{"model": "masked image model", "encoder_moe": "top_k", "encoder_moe_every": 2, "encoder_positions": "learned", "learning_rate": 0.0031}
Rows from block 5 of the encoder of a small masked image model, named by matrix and row number. Rows with one number within an expert belong to one neuron, the router's apart. Each number is 500 + 25 x the weight over its row's rms, rounded and kept within 0 to 999. All counts start at 0. Numbers have three digits each.
Before each expert's rows are labels from the 100 images, of 14848, where the router gives the expert most weight on average: "strongest on" is what is common among them; "colour at peak" is the nearest of a few named colours to the mean colour under the peak. Only what is clearly more common there than usual is listed. The data: aerial photos of the United States (SatlasPretrain).
# router: router (encoder.blocks.5.mlp.router.weight, 64x128, trained with AdamW), inputs 64-127
# gate: expert gate (encoder.blocks.5.mlp.gate, 64x128x128), inputs 64-127
# up: expert up (encoder.blocks.5.mlp.up, 64x128x128), inputs 64-127
# down: expert down (encoder.blocks.5.mlp.down, 64x128x128, transposed), outputs 64-127

# expert 21
strongest on: crop field
colour at peak: brown
router.21:488517495476484497454531521531466456531466514493532473470469448482489488463457500517542506505514475512491511528540449523447493469564451491479478445494493488482527525518489486472530488521496441
gate.4:483494506525451492540486532469512487475472457498482499528551558491513503508507498503492501524535530456486507493517476416538564501512499511493503518505502483482468533502479486498551551529518514
up.4:503511462485495477486559541474495471459497484550520497485449510526464501511486500530516523434525499462496471525474480522516502471487473481483536518458496499507480510509517498526486524581489500
down.4:510524515468508498502454475505476506490490469460536494499483454479507469450445512502527533478472534484494492512487516517493485498508543509551503496539481510519521510496526532515539477443502534
gate.5:519469509479484514497478486469454459475499457526510521519506520481501492518458500513491486488519493544507459457471500457499458505504470487483525483555492509514460508518498499530503517516459489
up.5:489479509497507505504511511530490511508482557512473502542503452523480525485511553495535513501497525512494506563508524511496548460518488528513458513516472474518529434447496514458519476482501498
down.5:483461489505495484505485478497518525492499484518554470491501499513484473522514500524537507479487519531518476522469509513492491494477500479542512485504515531516496486506524527500532493547478537
gate.6:523490441469516510500478528504535498506544535468516474493495517491476545496519526466498494489495484496491497513472463459478492521492557452495528476502489481534582491525496537495534511477490460
up.6:508484508521513482511493496469505512521495457485530498477497531511534488504464482501479492474495527538522513500476528509514516460540501496474484509501546513502441481474517515462539502537474537
down.6:520537501467519490461443486521490486473510536476448526499511550464520514490518494470495517489526490474495530475436460510463538519546543516483506507505481507463512529490471511493547521484470420
gate.7:549504533526518531519503495446505489478498531530492508533512563519533477497466520484483509476476462469503512491522521482505480508474511465507519501497469520492481466516543461526497504516471537
up.7:508482513506485508515547468541519482510483485482537532512513525520482493471495566500513490510480522466491447471495473514541434493510502474511476492506480525518517487540459545548484484476511459
down.7:512460520487501485512516500487511483505489521478489512496531536513540488479490508529505518522462531478497490511512429473491474497478474480505495477437489488512512501511512500470496494499491493
gate.8:519513497541463469462538502493520470520483508502533537499512500539540475535519476501456494461488474491497496513515505480512477534478465507525514489536490514540534492493490546493474514577470479
up.8:518500499530480443477536495479528469521484523514519501500500511553533476513494496493458495467498490485518488473519496482508457517485462510502507490519500505542525494495491559481474490539489492
down.8:541448506507463542495519518502518506456515496502474512485509526496521511552503522509480529517466481496537516542494437489505432499500507495478513486463475478485468496489510502525544492531520495
gate.9:464465476489495437503534471490529464528500554482513491459481531469487494527465491493476508466488490524523500509495507499486550479543547546483488504561524473486500458513495484481505524539530467
up.9:534573504515491543528487523494493517467529467541491515537504427465498475506522479488523486522517523508510487528497518456499462520448465489530481506514507534505465488462522510502501486461483549
down.9:466477497539506465488517512508466503544456491474534512483512508516495483515490488470479499490518491468544517471459477440491454520486514502495510500466518525487527496534469498467524525462458525
gate.10:519450546479471556543526509521528491533495484498489480521505463436494503511501509478502483518499492532489487479490469530506501509513512517471508471536526489518504513511506494495463501517480448
up.10:460556483537528454489488483487466506479517517508512523484517502545517507483519504522504520479477499449520545530520534487485503500497489465533488539468478502504474496477503486522532501488499566
down.10:487460500486514548467507557517502486552474482506478484503480432495494519467517505533503476551501487459529509477478510460503551453536509505494503486486496497482505501475552432510506519529495517
gate.11:506463552515503529538509474535496527513504471496512511477455504506496497498504498504485466500517510491478483492478466496516557483457475582546503491484564512511478486474519528510510495534456473
up.11:469541456508525443499504497484498488489526521502500504498522523518478497491473499525508522468490535515521513493523517521522467500535544499487505509524438517470556489551484473497495556497546504
down.11:536526486483573480473524507472499496487547499522459515517489474515485488489505524506465501442485519511507503510520535512493516480519529534500519515544432487451532492518527479501551499490505472
gate.12:515536501515511529506526477539483482511519450502547531473512531491472535451535501476551476475475491525511490489491540493509505485507476466524506506448510523498530488462524476507481473487520504
up.12:519444489486493466483494526458473508519513523489513486515481510510542478501457526499499494520515507511512514501517433536478527493456514496516446504521501530508483509526515538525494525499474502
down.12:515519519491477452456520519521512520549549500490513529437469517510533471467446500457512483522474533496435500464500476494511498536460492483505515496490513537535483502478537474481499499504468492
gate.13:495486471475493485491448525450502507480497497544473518488534491500470505493484495528450530475517526495531494495478503490480476493485517532528539509484487517502511511472506491471499484540537512
up.13:506511516541483513550527485518511521509487494480518499510479521479508511482507518482528465520469497487439529478502537527518527493514457502500469506483519490534469494497485528528508476479463461
down.13:514478514500466506529490523451515504542495481507474519483541526478525529471522518493516529506473483458491526543503486486495472499484485479496553496516491498470508489498500534483520546499468518
gate.14:477529470483434521492501483546518504524510507459519524518495541501508441503503477466508464499472491489509504518519476536493433512474488473513501524496463502477506519489493461561500500470531480
up.14:523469536506558481505499529448481505464497489536483477479506469504489551492507522533488544507521518505505496486480513467509548492519510517471496471508535500531501496522503544434488516516490532
down.14:505535477488461528473460493496500485483496502544501497489471571490508491445464517507545496464512462486519525476518495454489503457530482583505496517529544474516480522505482513468474462492503508
gate.15:456500456523498509480504483494457501498508485521502528497511519502508513505473488492491484487470470553466509483478491552510470469528509531487476533502494526501532514505461533501542525519503517
up.15:543497520504465517528510554499547504522490504487493475503501483509499476506525483499492518497533489461525514499493518479492528521467507494514502488532514482484480491502530462534445510504501495
down.15:507547456525497545483496505478466530489474529447512516484511476483503456513492490486503506528505496504481500486480540443493474513524522480501518508475483505496478495512511468510509495516501487
gate.16:498459544510474512558495466499486484462472513568493489520526507481489496471499530526501503473538520533517505493511456530523546483505490468538504525504488544485485521522499516513532552501499515
up.16:496511508488485420493517540518496496504447464486505487513440504501500499496464462533473489511499518497485507495516537496507474543534498491490470491442499513521503482491479529473472518526498461
down.16:502557499494527511504560499517490525456458528516488508494477498511491548499494491473525501518506508451469507482483580474507497473520471502519505502496520539514493504507472467525489496520503476
gate.17:472483486485534463560506474537512506488526501502489499518522516471502503502478488539523505525498512550492500499480548460512496481494491542529537493490510463520501438526490522494501455503492437
up.17:480506532479479519540559521525508494519498455483511448482472482514461491443503480509520485466519496516479473496474534527514518508482497501494529496474489485535498501519500562529444510518506476
down.17:492520515487506511492461523511495514491488519521487504517487517473482479449484526498535500509490521524490470468510459531499489468474505485477521530435515526527482497447513497534508481518465520
gate.18:489501464483536547521506486518490468520519516462515508486459486496514491496509499492522511481491554528483492482482488554475455524431506502520509475492501489506470506424543486481514507513483476
up.18:517483496567479490498474513484483503504482489500479515554561527518493504501466524464472474520508467524482551507498505461496507492542537536519511512504494517493506506539472507518519543489531540
down.18:485465532498524477524527521534477515518499520537508458501514470469518492472471493519525512478514492521520475466538502532498495496515537502494488476487542495510510488508525499501505476529446510
gate.19:478477515492516514503465511494511470503497527502509513478501553494446491472530527488491536510484520437524480480488476529509501498478530526500531523495480491504483488527556511504513502488564523
up.19:507511513473525533478463487495514493506491471509510511514510544519470468479539508482504564531507497481506506507478498520482497529503533512522536534532421486496520505501534490501509463480582508
down.19:501475500490488500454473511507496512492475497519513532509472531482529485528505478489508514486474491486499468446488482421499468504492528521508504540470522498514473516515491458539512455520529465
gate.20:503476473512493471523518488449526498497500483519525496448540543535493490576498479463466527481530490537456513497453511471533459531517495536462513546477521496531498504516503514518484528495515468
up.20:504541534486517498450474500545494487485520513488465489561466453456498522444510517531530463525490496481545484519515486526456515463495507450511496466522482494468493521500520480522497469513461539
down.20:521487509515503505478537485543494474515446494529515480475506525521478488516509487486493483483496482472511477488518514451487512460534457484504510477429557527483505503552513527477473518533473525
gate.21:488513506471508486461469512505462527441480513527478506498495491536534453494486485506497541517529521459508504505501524507504530535503498515493518539502514504513505520500514447501474524496518514
up.21:491514501483512447496546502533448508526478500499476477512446522555501490478521511497483461518478493529497520476534552543460474519516508483474466485490516504546563505503518500460501499502531504
down.21:494489522529515553509484488496482434495509477525509484481513493546509512529531493479472503489515454486496513508474471492507498489483484495502560475483509514511508516505527482467480495525505491
gate.22:508493539558478505521453435483495491466527491510475503505546519489479517506533516462466496506530489498495503448484487505549522512483545506498527497510472502473472488463536450517545532498499490
up.22:509501460492497513480545481505533470493444513500535458450463502503473494487483470524502518470479487503487475483472478505527529506541489501524525507494527498553483499511490541468483472526529504
down.22:474496515453505509436521514509494511519470480475519515507509463517514508551500510456466475507495520503481494517455521509534491505508509520540468505536423477550540526497489495488527489526493514
gate.23:500532500458476482487490522498463445494467514547483487523496528528464522501447528465509471515518535499483496473502471525506536459559486513466444469489534505506455506518486459463494495497538487
up.23:496505472489505464519550497518545540519555457478537494518465463503521528504532496465483517463480470502486516478509496434454454537507510476517487518522520499521538472446508511493524514490543491
down.23:499547507504479497481503500471529496492510471508506519507486473483483532493545496513506463515516534580511496507431469500487484479528476484504520503472493474534489489496484483515477535506481476
gate.24:469499499478526485498498518501546501508511492526517434472474476507491467477520498518530480481482478481532492490485485500480512534461492522516536468505535512533515487468526457506461551496518477
up.24:472495514462517488500510526490539527518523507532525415474471470493490470484524499510525488480488493508539480498486479507470519518469482516495532457502507512514517477460538471512472539509545460
down.24:522477437501505511504513465522446527508516523483535479515529509535501499482558522548484477522510486532519492486524511502490439512506492479472468480503477465497503477529500514458524541477519496

# expert 49
strongest on: crop field
colour at peak: brown
router.49:490526525488484511439529524516498467531481526494553455497484456478489473480467504514517535518533465521481525537527471544454503479546499498483490476480492485495490521534515484503545493501515451
gate.4:510443508507511469534524469474547475523515466464466518446536500470505497498536509527468470531544505496497534491499530502528546511521502430516477500494522507515535495512532516506492515518503493
up.4:457447526455493430482495531487498527527494509504467488569518485540486525509505526468528508500514534490476501491509511497491501488481463538495507489513507498492452478522488480517483501497492461
down.4:446523515487485487497456460497503492494502490456507499503518489469456482462453488493479450523516517472511529500496512514471477527464472509519501496565530531471524502514482523480529530478472547
gate.5:497531480487516542478503502510506558500481494498527473501527515510500486477520431500512531499497515492496516485471514522480468521519499520501487516490517531512523509450486474505506473461501491
up.5:487561460497510519487495508512506552523496458507541485512523483508496500493497442488514529494486501502496511518447502525476476552512489503528506518484520525525531502451492474490503462475515506
down.5:543525507477498523529529495464508488466509523522526494498479534490504523476484465477515494514541490504513465484467515482493510507493485449514506508546548531489497482520510495485492470538477539
gate.6:498507462511483505522507429508517501517465484479451523502552502484491486531503502485503454562528495487520489471486504500564472501462481514537507487484500442483527498507498550506505487533529508
up.6:538514510498527504480494543461516475504534472536518430541435477480483502454480488491547524481503493538510529513532505462481470503495522505490503532502476511477491509493518485519496490466488494
down.6:471488505510516477441493511547509521544465503538493509494486500552503509501514499480497514461519506469512505467498532492516527486540466464444499545472499492457527521471538465502463498512482491
gate.7:503482517488437529518522466477501503518534549500491516499525509500510483483532543485505500517515520464495514491501476516479473509489490503500549495475512438506524511456520506539494462509502475
up.7:529467514536535462526461484470464497475531493537506535494530525500508490514470508526493509529512546507496510501498474515524498474528513514492502471513471507492464494477474517530533501524558497
down.7:497478497494462440507513463491471483546561469500484538489497503506497526457536509479493514501515509495509532544517472474511542495459498514535508528555467526487507488469492525449499486505535495
gate.8:518514510479536470491523524470511488487514499535536487517461498519481492478479470501528507475491501499499508539508486463501523519468510488530495540517470498464501536486533484506563506481497453
up.8:468491486540477531517472458523499491497489530467464488472567509496519510498539525489479485495494506503476498468491505554503475496526499501477525476498526484558501468518474508506433502521520529
down.8:527493569473501504498482537495463518500489507505459527518455502520483499490505499500550540493546524502496517485513494513521522501562520544496482509553511463472469485502503507508540518483491482
gate.9:525489537536490457498479476420546500496483515477445479462560468534509486521538505484502518475478518444506507475484481487516522526481516521526528550552488535480506504506522508490477504533477513
up.9:497485466479495502464467524554487534548509476466488515480489475494501497523484501518424475504511514474486477482514510496504519484505481525488519482517506493510481474510503511484501530512456489
down.9:499530541485451533473483486442497487484489528484553481512553526502475493482483492469494488487479551527494525501511487550469482529509495485546517461547543500482513504474500481479470505462523490
gate.10:498472526479510499458445486482487523486518527496467479536530491474542486539488505522490568498521503478532545462529536483526535516524502493484463520495499505499508517485470507515505473514463460
up.10:442534479522501489514519501478504482477521487500510535453516488520497435500511482477496484453419485542503482486508469531524486547451465514501543504527487500533517473478543508482534511493531498
down.10:513451487491489511434500493495486519540480514479515443504546509517526498482468518522469514472517486468518515510498520472506509494506540496477496484469509538488485491455521509488494501470488532
gate.11:541519500497483504505520499501505472512511539484497456525504518535488499493520525520495518489488487510472517523514556499526531463466547481496525503480473478500522505496519480478540525512461440
up.11:463524484517552468484483507535525537476493471494518481459510488504530524492441511464508494536513504519508481473489494517518543466492502553471503479501500487531525464498454545511513502488487534
down.11:467465507496496439525507526519506542540510459456543467462518507500486498543503473495524459503504482489518550503495551510493517493481524496507452499505470521485491495520510487516494516511498514
gate.12:508496513578525501506492462549495520484508508509447540497520480521456496507502492516494497477501501528515495457488496432532551518501502491483531541540479520494536497516489477509495495491520510
up.12:481504484500484467502466536504464527487502511522527478570529493533519528503474518519483468526477513474503510496536499499495506508549473495501463488471549502537492486486539522470530527485502490
down.12:472458478483492482506512479464509479468512513502493532491513484487495511487529510511457490460515460468516521542498495473494555493506531510507504504473495496496493513463491546522507530470506522
gate.13:515525518519489490493501530473516499494450543541513482479535533488510480453496544499498471525490482530481459543526464498486489489511503510478488516467528502495509522533522430489470472484489510
up.13:502469485472514482496486468514467496513537479481509525523451468529476506552499464482496557482502510477492530457470524459511501508490508497533511491529473517494524496468481539502542544510499503
down.13:511524496505518486479525533505456476487502467477500529517540497470516483537560497514465538456528465555511482518485492512500461500467527478510501460486498492493560489483475492490470543490500525
gate.14:479559450531502531470532484479527512488484517490518570458504490484495515513530491532552491489525516473483525538553491491499522495484501526509533485499491471448515500466468454514503518474490511
up.14:567456535512474526490488487483517509529517522460507539508494533485527498532451453454494499574489510545495508495476500511512465502469503486484513486467495498527497523488483550501504491531471491
down.14:470463492522457518537528479469531499467503492480507477482467478533517439480504478483492499503526499474487509502476476545476515558542531513503527502488490521493503505491518559529474529461509480
gate.15:445502501523457487498530554514502521488534538495501508515456496527522488521521503503485506510472510459477506467511522549519491504508482549544505512503513489485445483496466509517486512532498488
up.15:487482499464463507471486510446490462497498485519529480529461466483497528510494497506491513495523492476499486544495469505489445443507497521538515489501505503503461496484504459444527478517521554
down.15:498444465473506498499495538481511514486475500484449524511511524521516516500510519518515504514500503498469490512537507461522538484547494505465535471513459452483492484501536487507529524533518451
gate.16:503485528508508497489494518555483503505520465465482506504477520491505472448548491504528487489517473488520465511501511525519523458505454532460527496537516464529498442490546501512481476438496493
up.16:491506514495491486487512513556496505509539475468518493488511538493518493471578496502509491502521466464519493529529506533513537461502476515467507503524538472521514456488527492497478459437484465
down.16:492482476528484533490442512475500518514496493482509539520537496522543503515539465504454512487488468527504500481524529495494513484488501516515491508466470462511519520553453520494509472464494509
gate.17:525512532474518484458476527492521498472518509520476505515471525484507527492490482481509531470502532485477479537536513465480477467509485482516497516520521506506458510509530481505493450523512451
up.17:481532494497523504532483477514510474515511509468525481481528479479544503518495457480480476522492497572501518533527500499512501474493479491472496467513521482515491463505456533494485441471482502
down.17:532560507502529538553510505558488510476545451473501489526514487450487511485465492514509491484516475430516540514547487513497462522509501510522519510505476540505457488503483525496501460471504478
gate.18:497469523486505571484501527518481468495510500484511526503505497503499478529531479527469524517520514515478482488516455520507486531515495506492489503553524498494537469458513481529479465481496459
up.18:504476526486507544473479510525505478488516487480496505511489471484516499550512480505481530509534524524490477479513466532488478533530509495484485500544520489497522498478498483519479490492503464
down.18:478479504479504490507529536547470500498502474468516485472501512488483494566472486493523497508516505493508513509493499489494513532467514532551500517552517506560478528476489524488540488446489499
gate.19:520477529507479453468515473488514522512483505509516531512493485486514479474533482515480518463480474512546521488453513521483450486528490548454517508531498509455499520504511491498437475517479514
up.19:497482521504489465472492471495510526510472519522508517522486490477511480464530476514500532462504473504518541488466514532478450483519494511465493525516472515458514519528507488507454467506467519
down.19:563501531512507475544490504501536503476494497552543484478484500550504497513469521523508498482527482454468479498454519546469544511550504479513502508474531505466497512542446493505493451471481530
gate.20:463523480483508550510477521537479550494514456502530511499483459478494496496481506517518510506520501533514481449508475511499490549511448491470491452509523497502459487511528531533563469493490468
up.20:465539479499523527496461507544484561493521452512547526499488498477501505476495490514519497507507499532508466464523479508490460563530461481490489451490517487498445480517515516517569465490502466
down.20:493529508497509512489550510498490468512484480527456472497453482482560508522518479533481520504509474491477517527469482510492515543490486509525424527475474513529486512468488528510529526485475511
gate.21:493486471537542518516511505511497517469470508526488538415501566527507509529486474519508453521531523543463554483517557504500489487466514493502511519464478526496482531494496514503492484537489509
up.21:502491507515487531519498491501514490483486494527541532519533500486481556533471467471494512508503445539484474518454463519504515549458509435510515513517479549466483506477485501491506470487450529
down.21:501552501468468524503442474501467515497467503505503463491479462474524499522493507458487500456490491528529547508462501459499503503534521498497497494503500469534468482506498554486492511489508478
gate.22:517514511523528510491547457518525442502487456509527475501524481465502496521511465494475494506508500518459475484487522535530568494498516527510517519480484505535528506538484546478530483517483471
up.22:455512509497452495492507551479474541502529523504476556509460542545512481501509509493533488489482479469510509518500505455469444505525500466517486491523526511481448505473501482486469512481521511
down.22:497476515500519495492489508483481465517516528548535491501522472514503501462473504567475496511536535483487501531494482444508529484457487506501494504502492512548520508495531472488533456499487538
gate.23:504544510487516518522514499523521457473520465502546493522476475503500498511544477509497446490503430507513476510451447544491470518454516483501494494492472511536519521534519499498526489536511510
up.23:481493532516496466461482492473486532514504535480450534474519532508487496493464529474501505521509555533480493512556539477520499478550487485503504489522518470483479462472507544536475525470507508
down.23:495475492503525574492506494514501522470499473468496525459470438465503487504529483456519506533536492527490504465482524500494505501518494510545511465544469485518470498526496507491502485499540473
gate.24:492499495469489503517500495512492511510523519473457442495507500518470491530551551528549498502502493475517451538485519495491478501463526454521500464520507486485535470500508500506446532485517505
up.24:504469468523497469480496492519543497516520526486508548457535478503482481551513510469474495483510525488493497532528523461510517502470502520462498490482495508515518525552499499483488506456479440
down.24:488503505502526516497557491523496510465488508518486529520469494508482490530496541524498524504517532555511431513444477513482534533491506502513531497493476520522498501486521539468498486462490510

# expert 19
strongest on: building
colour at peak: grey
router.19:530453514525480502572533446441495477473510539496453531522577543528505509506496569484490530480506517454497527494489519460510517511488536509495496519510513517504481509510469575511509511506474497
gate.4:480486490507495544476548520490493517498488503505523505468506446512518500525497483478454437502507534472494486555489516466529479510495459488536559496534503503511447513488537501479491504505468533
up.4:490529458497482539476511524512508518513503465437512506502498511526554499471482474464492518488512502511520549551483507434488461518484506484515455466525523506490498550496500492482503544464521492
down.4:508497506501500536497557510493538461504484514550488509535523429515504480538496491476500481523493468541498482489485453493505510530506515482544515496535496463526521495560491483477483508515487485
gate.5:539475494529579503489506501468511479532486486511443491552478489470545514534530465475494521491527495480463497495484486446550476516459490486443515488516514514492497519533504503470478529512450513
up.5:508525505494501514488464511495495487545511536515493502542465558513494497493507498522500467474512482562529465511505497468518533527469522479485457496466484533473492521528532443493504564494477527
down.5:519491496521504522538483484569511502480514469540506487497485519522495508486469503493499448525465476491526496485503541541486528531520520492490521527470488533495499482536487523520488514541491514
gate.6:530499532510489535515472516496446485430488449498516483499527513474540503481520461497503531524514493461512528460518496495485487473487535506496525494474493543489486493556476472487528534486481446
up.6:527479519513519528475502519514462493471493473522521483483529532488527496512493452484505535520542475490518522463524490486466476488488524535474523494485503532512483488543485453493529540521475437
down.6:498535485533507453396474527491466505561497524468520529468512510469498503493517523489521506503534487481489465476534485456524478510472495475463505516491454525498524522533470464504520473471488515
gate.7:507473521479453505466532486467527493506528503467490502435480516496517498492530489526486466519508483458510521489540506516516473488527486484490499485497492475540475526501506505467497465492537527
up.7:525437509493520554516531496476508486486514471431526480507484470534502462538466468524481479547494480507528489506523543517502485492460459521464517495512476491495497525495511483522527498504535482
down.7:476470486532510511531478471492481473484539436525508505560530511479491512537509513485494470558510484518467542472462463499482519528472479501524500485528526538508513505498498467532512496519506441
gate.8:523501486487470523458486530470491514560490457485448493516520516530495473528466489504478506534529491529526485494525459483502490516500500554498506488509510537448516557505498492536502503497493503
up.8:512467481514519522502513496535514495471479467522539528494459476502516528456483521529535494495477512473497538516461535518514526483493503429529499500481477492546508480532491490474475525517490496
down.8:500532506515528520526513501514477496507496532538561496494512476535525519515529503470442481506505500513513471496520484493491441522487466448478475516489521525461535519486495440485494492524508510
gate.9:499473529469523517506532490481501525512530499508530461510481514488518526506472499506495526506518505452545515523511499488482473509552517522553470488455449502520519497475461528499510487491455524
up.9:500444508476509541499536495476491528521529479529526489521481495488501526518481497504489512500508495466537505519518501481499475527553533522562463493463442497533520481470480552497517487500480512
down.9:511467516529507471460458551511481476531508516523471506486541488516549487509494501471492514520509484520516468491508489547526505506538535512449513492526561458505491482507527519485499504486500498
gate.10:535496496499494472464509492481529494516549509474458517539521536524490494458479496486521523519500488545483433509508478505482490499502521545485481522504511511434537477500499556469487565507505510
up.10:479495485466487560485471498526508476476508491517533503512537477497484500507496487535505451485538530460527499492493516480504499480500484468569520460547494461523468541496451502484466489480515452
down.10:506488486505518496522558553477499453535497519523517478467530523520492489473518482493461505456502516516515507493496514485496472488495473507470509520506491546482514502477527484485494517518524545
gate.11:507520461501470489448506502540494505503489509494513542492494488519523494522482505505457515535531484501506509544502484480484516522536491540526472512507491510537494560504525528495533500512495469
up.11:480494525498550489538496494459494495466525490521492487513492506492477495477523496494545464476485513492512516463493525533522480484450475465477530491499514489474496448493473476497469510493512534
down.11:482565495534492495500552495527452460509502510499483504496531482492512529531465522523456484547511543491485479514488481481473495492530499497535514507516515520478476504490528532486457500493466510
gate.12:509555512499506528487497520483505468500529514551475528470529519488495468496525493503490518433516498479510495530508489561496507487509527515496469525529541505483439472487459480530499498520480532
up.12:477445473492471465505510458499511528488498489474539461506483473524532508512490500482506476554485515486493492467488526444530486476448514443516540498460465489547529486520532508504499492523492505
down.12:497538516525546514517498534510497511459535509461479504490474502505454469530524485509495518472544513574523504523487473500525532495539513503504494496463512537505537463489496512520494501475487501
gate.13:508521488507505511551542482527499464525497534521510501498475473506490503479484482493552503504494521524467506463472454496477535532447522503521473526507492471493498509468529481536506492464494503
up.13:495483507532509513470481499504542505547473506468468482465505520471477492545488493524510499500494471509504512540435478433537474472488498437491497535507477510509551534501509469521489504476474499
down.13:508449484492511452473489498464491511481505478532496491480496502504519534485485486497538491480553500496557474521494513550495470483458481530529498490540557503530517515513452463499503487510480523
gate.14:556489496474490499506474520491449501522460534499536485542472482501501497505505520506477514537471471518527510506534489550528485531510532475473501450488482499501462486459537532443512526499482521
up.14:463446433488538462492500494525494483494541474444455519502529475517502504493454525507472481475515499523460491529496517518508503500505510523487483507543489472509537516555519503519511525505511480
down.14:470551499493514492465492565511510472509520526485508510500515476528518488524535526537471496488516477494516536523483520495466512485488500493497510535508503520499558498490555461441494523471527493
gate.15:519479512519511475496505525484477446485483509524526492510540507496492475504503564481533472538479491494486568492517499491536521507491529514557475477496499485489473512488512508466521514509536510
up.15:544487508500491497500492525483460452504457519505527490488508504523480501502493564495527479539468501473523535480538518454510567515498527542557479477461498491466470522475492516468499488483493510
down.15:522513487483476480524477488511520501497499505527531498516473527504446515500510527526498489502500489507523487454486503490454518512553540498491546498485547504491447523526465531489486488512466483
gate.16:488484483499540471529475486527520485515554483548516488441526535507505502494463484480501530478499487562506538512491478510456498510514490524478482465506500473548518506506515477489528485504505478
up.16:511528526502460529463511521468491513485443497470489502548481463498500502508545514514508468517499521458480470476517517509531490506503499471538516511499498551474478471504487517497490519497485545
down.16:495550513496481498515481486498472498519514493534534504476521481493512505529560507483493469506493486507503562456506452478489520513507488564518509502511493485490502525481542502494528476544532535
gate.17:523492495512486504481447513522507467534496480525512504525456516523504476517537478447480496511492469509539513494511474499489470567459486531479527450499507475518458504490464460532439513484509452
up.17:477485502479496522504505502468508517531526501535453458526517481495480535504480499501490516480492540460480476525493480483475538499498536507507512507489484559465464472502526523483473462525461583
down.17:476505506489467468522544524489511506509486504444486489460523518476510482495462509529522518551514499500508446481447519521522529502529499501508453521576502511465492492495533527515533493529467522
gate.18:496508520492477526517476505480458506519515481461487512500499508503489468506524503436492499481519505434484495506487537520469511493445511544479494516496527519484503477518487499510512453462487472
up.18:536534552477527529502466543548501498506493499506505516488519534539482496483496502458507543447475519473496493482500539477466524536459530507474513491508486519469515471514501459503544468423525512
down.18:506482547507470448483492466510482482512496526474493505511524510492530495518476501496504538539488467453510530523498513479494500511504498498476527495469473540480479513502511478430466472521470496
gate.19:491506475464517525465537525486527470499481496516522503470478462479489475481513522515515487477517535542545466497485513503453529463540465506546533491540476458507496477528493475481504477497533540
up.19:476476487505468465481456494486514528524494525485503491545507512505534537502502479496452507544485460496497517486496472503514473536462502496469483500502482521498485509458520497477495536506499506
down.19:498555498533532471507540502482532483491483498505516506476451507481470481546504492502545534458484497567475500529465494459489510485506472505546514501492485476465492490504522511511484452486489518
gate.20:502517556505479494515522484513500515556479544538463472478515512484505515488539487502528523510494514523489493513502482492523510468517518480530471520491517463516473532527525485452510525496532474
up.20:490508437491515522497486504489493496446535454453506530520472501511485482511475528498483489499502496477500514501521505514476482532476485535479521486486474539487531470478470494543471464503476530
down.20:503561471498500569465494505480513469527475465509495457526502474515536505483527495462462491518471533514504487528531499502494488502511463484527492509494463496524511469549491472484476489494516504
gate.21:511547491509480451463482524515503518479521510480531499437460543510490485499553522510508499529483518473506494498497506515515513467534499504440467503485547515504496510526477479498491469527498519
up.21:477477515489470557500495470509489490491463493540477530553511483498515489513425470521472502486495525530476503483499485489518506485491495460538539527502451520488466472457531494510512524489536474
down.21:468569505503493513531482512490539521485572523473507539477503519497493507505545501473516490520466464524481514485512510544512524508514500501475498530491549476477488494474466511479493501486539461
gate.22:490473448521549449501540502509502498465530479465494476486514475488515515513568499524515505481477510482498500534521513482450462493566508487491516490513460490490538508518518513526498495479501494
up.22:524523521458469529484467502502498506522494534497515516529511514493485511509469488479455482532518479541480544472495465523518481506437519482503508506519509524489509497476493485455532525551501475
down.22:500516531478539458510485502469519493467450496529521499484533508460487505535543478458498494506524492526510488496515490473503508453462510484542493498509484496541488499490447450499473492495498528
gate.23:490478480500536483540459494501504479508493458494508494511505466490501501468457516485537505536513467520537479539478508503486483498466498443510508501468473476555513525478503504535508479485511512
up.23:517542492506476482505533520509502518502494554512509474479502531502507487501531467482444511457479518477456540464531506509499492514544489524508457518521538516470503512537491477470469473510478512
down.23:511465509488515465468499492494513460515464518480495514507497516453522496529495502505545484497486484518518504491494489487491460537528479525491500505520491476527519501506517492523493461473524535
gate.24:518493468446529490507498534500484525492500516472516519496489529508473531482458479521512458546528463547502514505530565510512457508530488515532520481481470464544509551524478452504494505490544475
up.24:461506509510493489518541504476498517507524550508506521460505486505490495474475491486520542472507497511474508478464451503515525502515525473477515482509504477490520500458473489520519538523503511
down.24:533462524513452517497529496522506481509504539497482497517551485465500477473472526529476554497477497451464472518557465512453542500504509480536514516525525474487487491528500533521501441443491552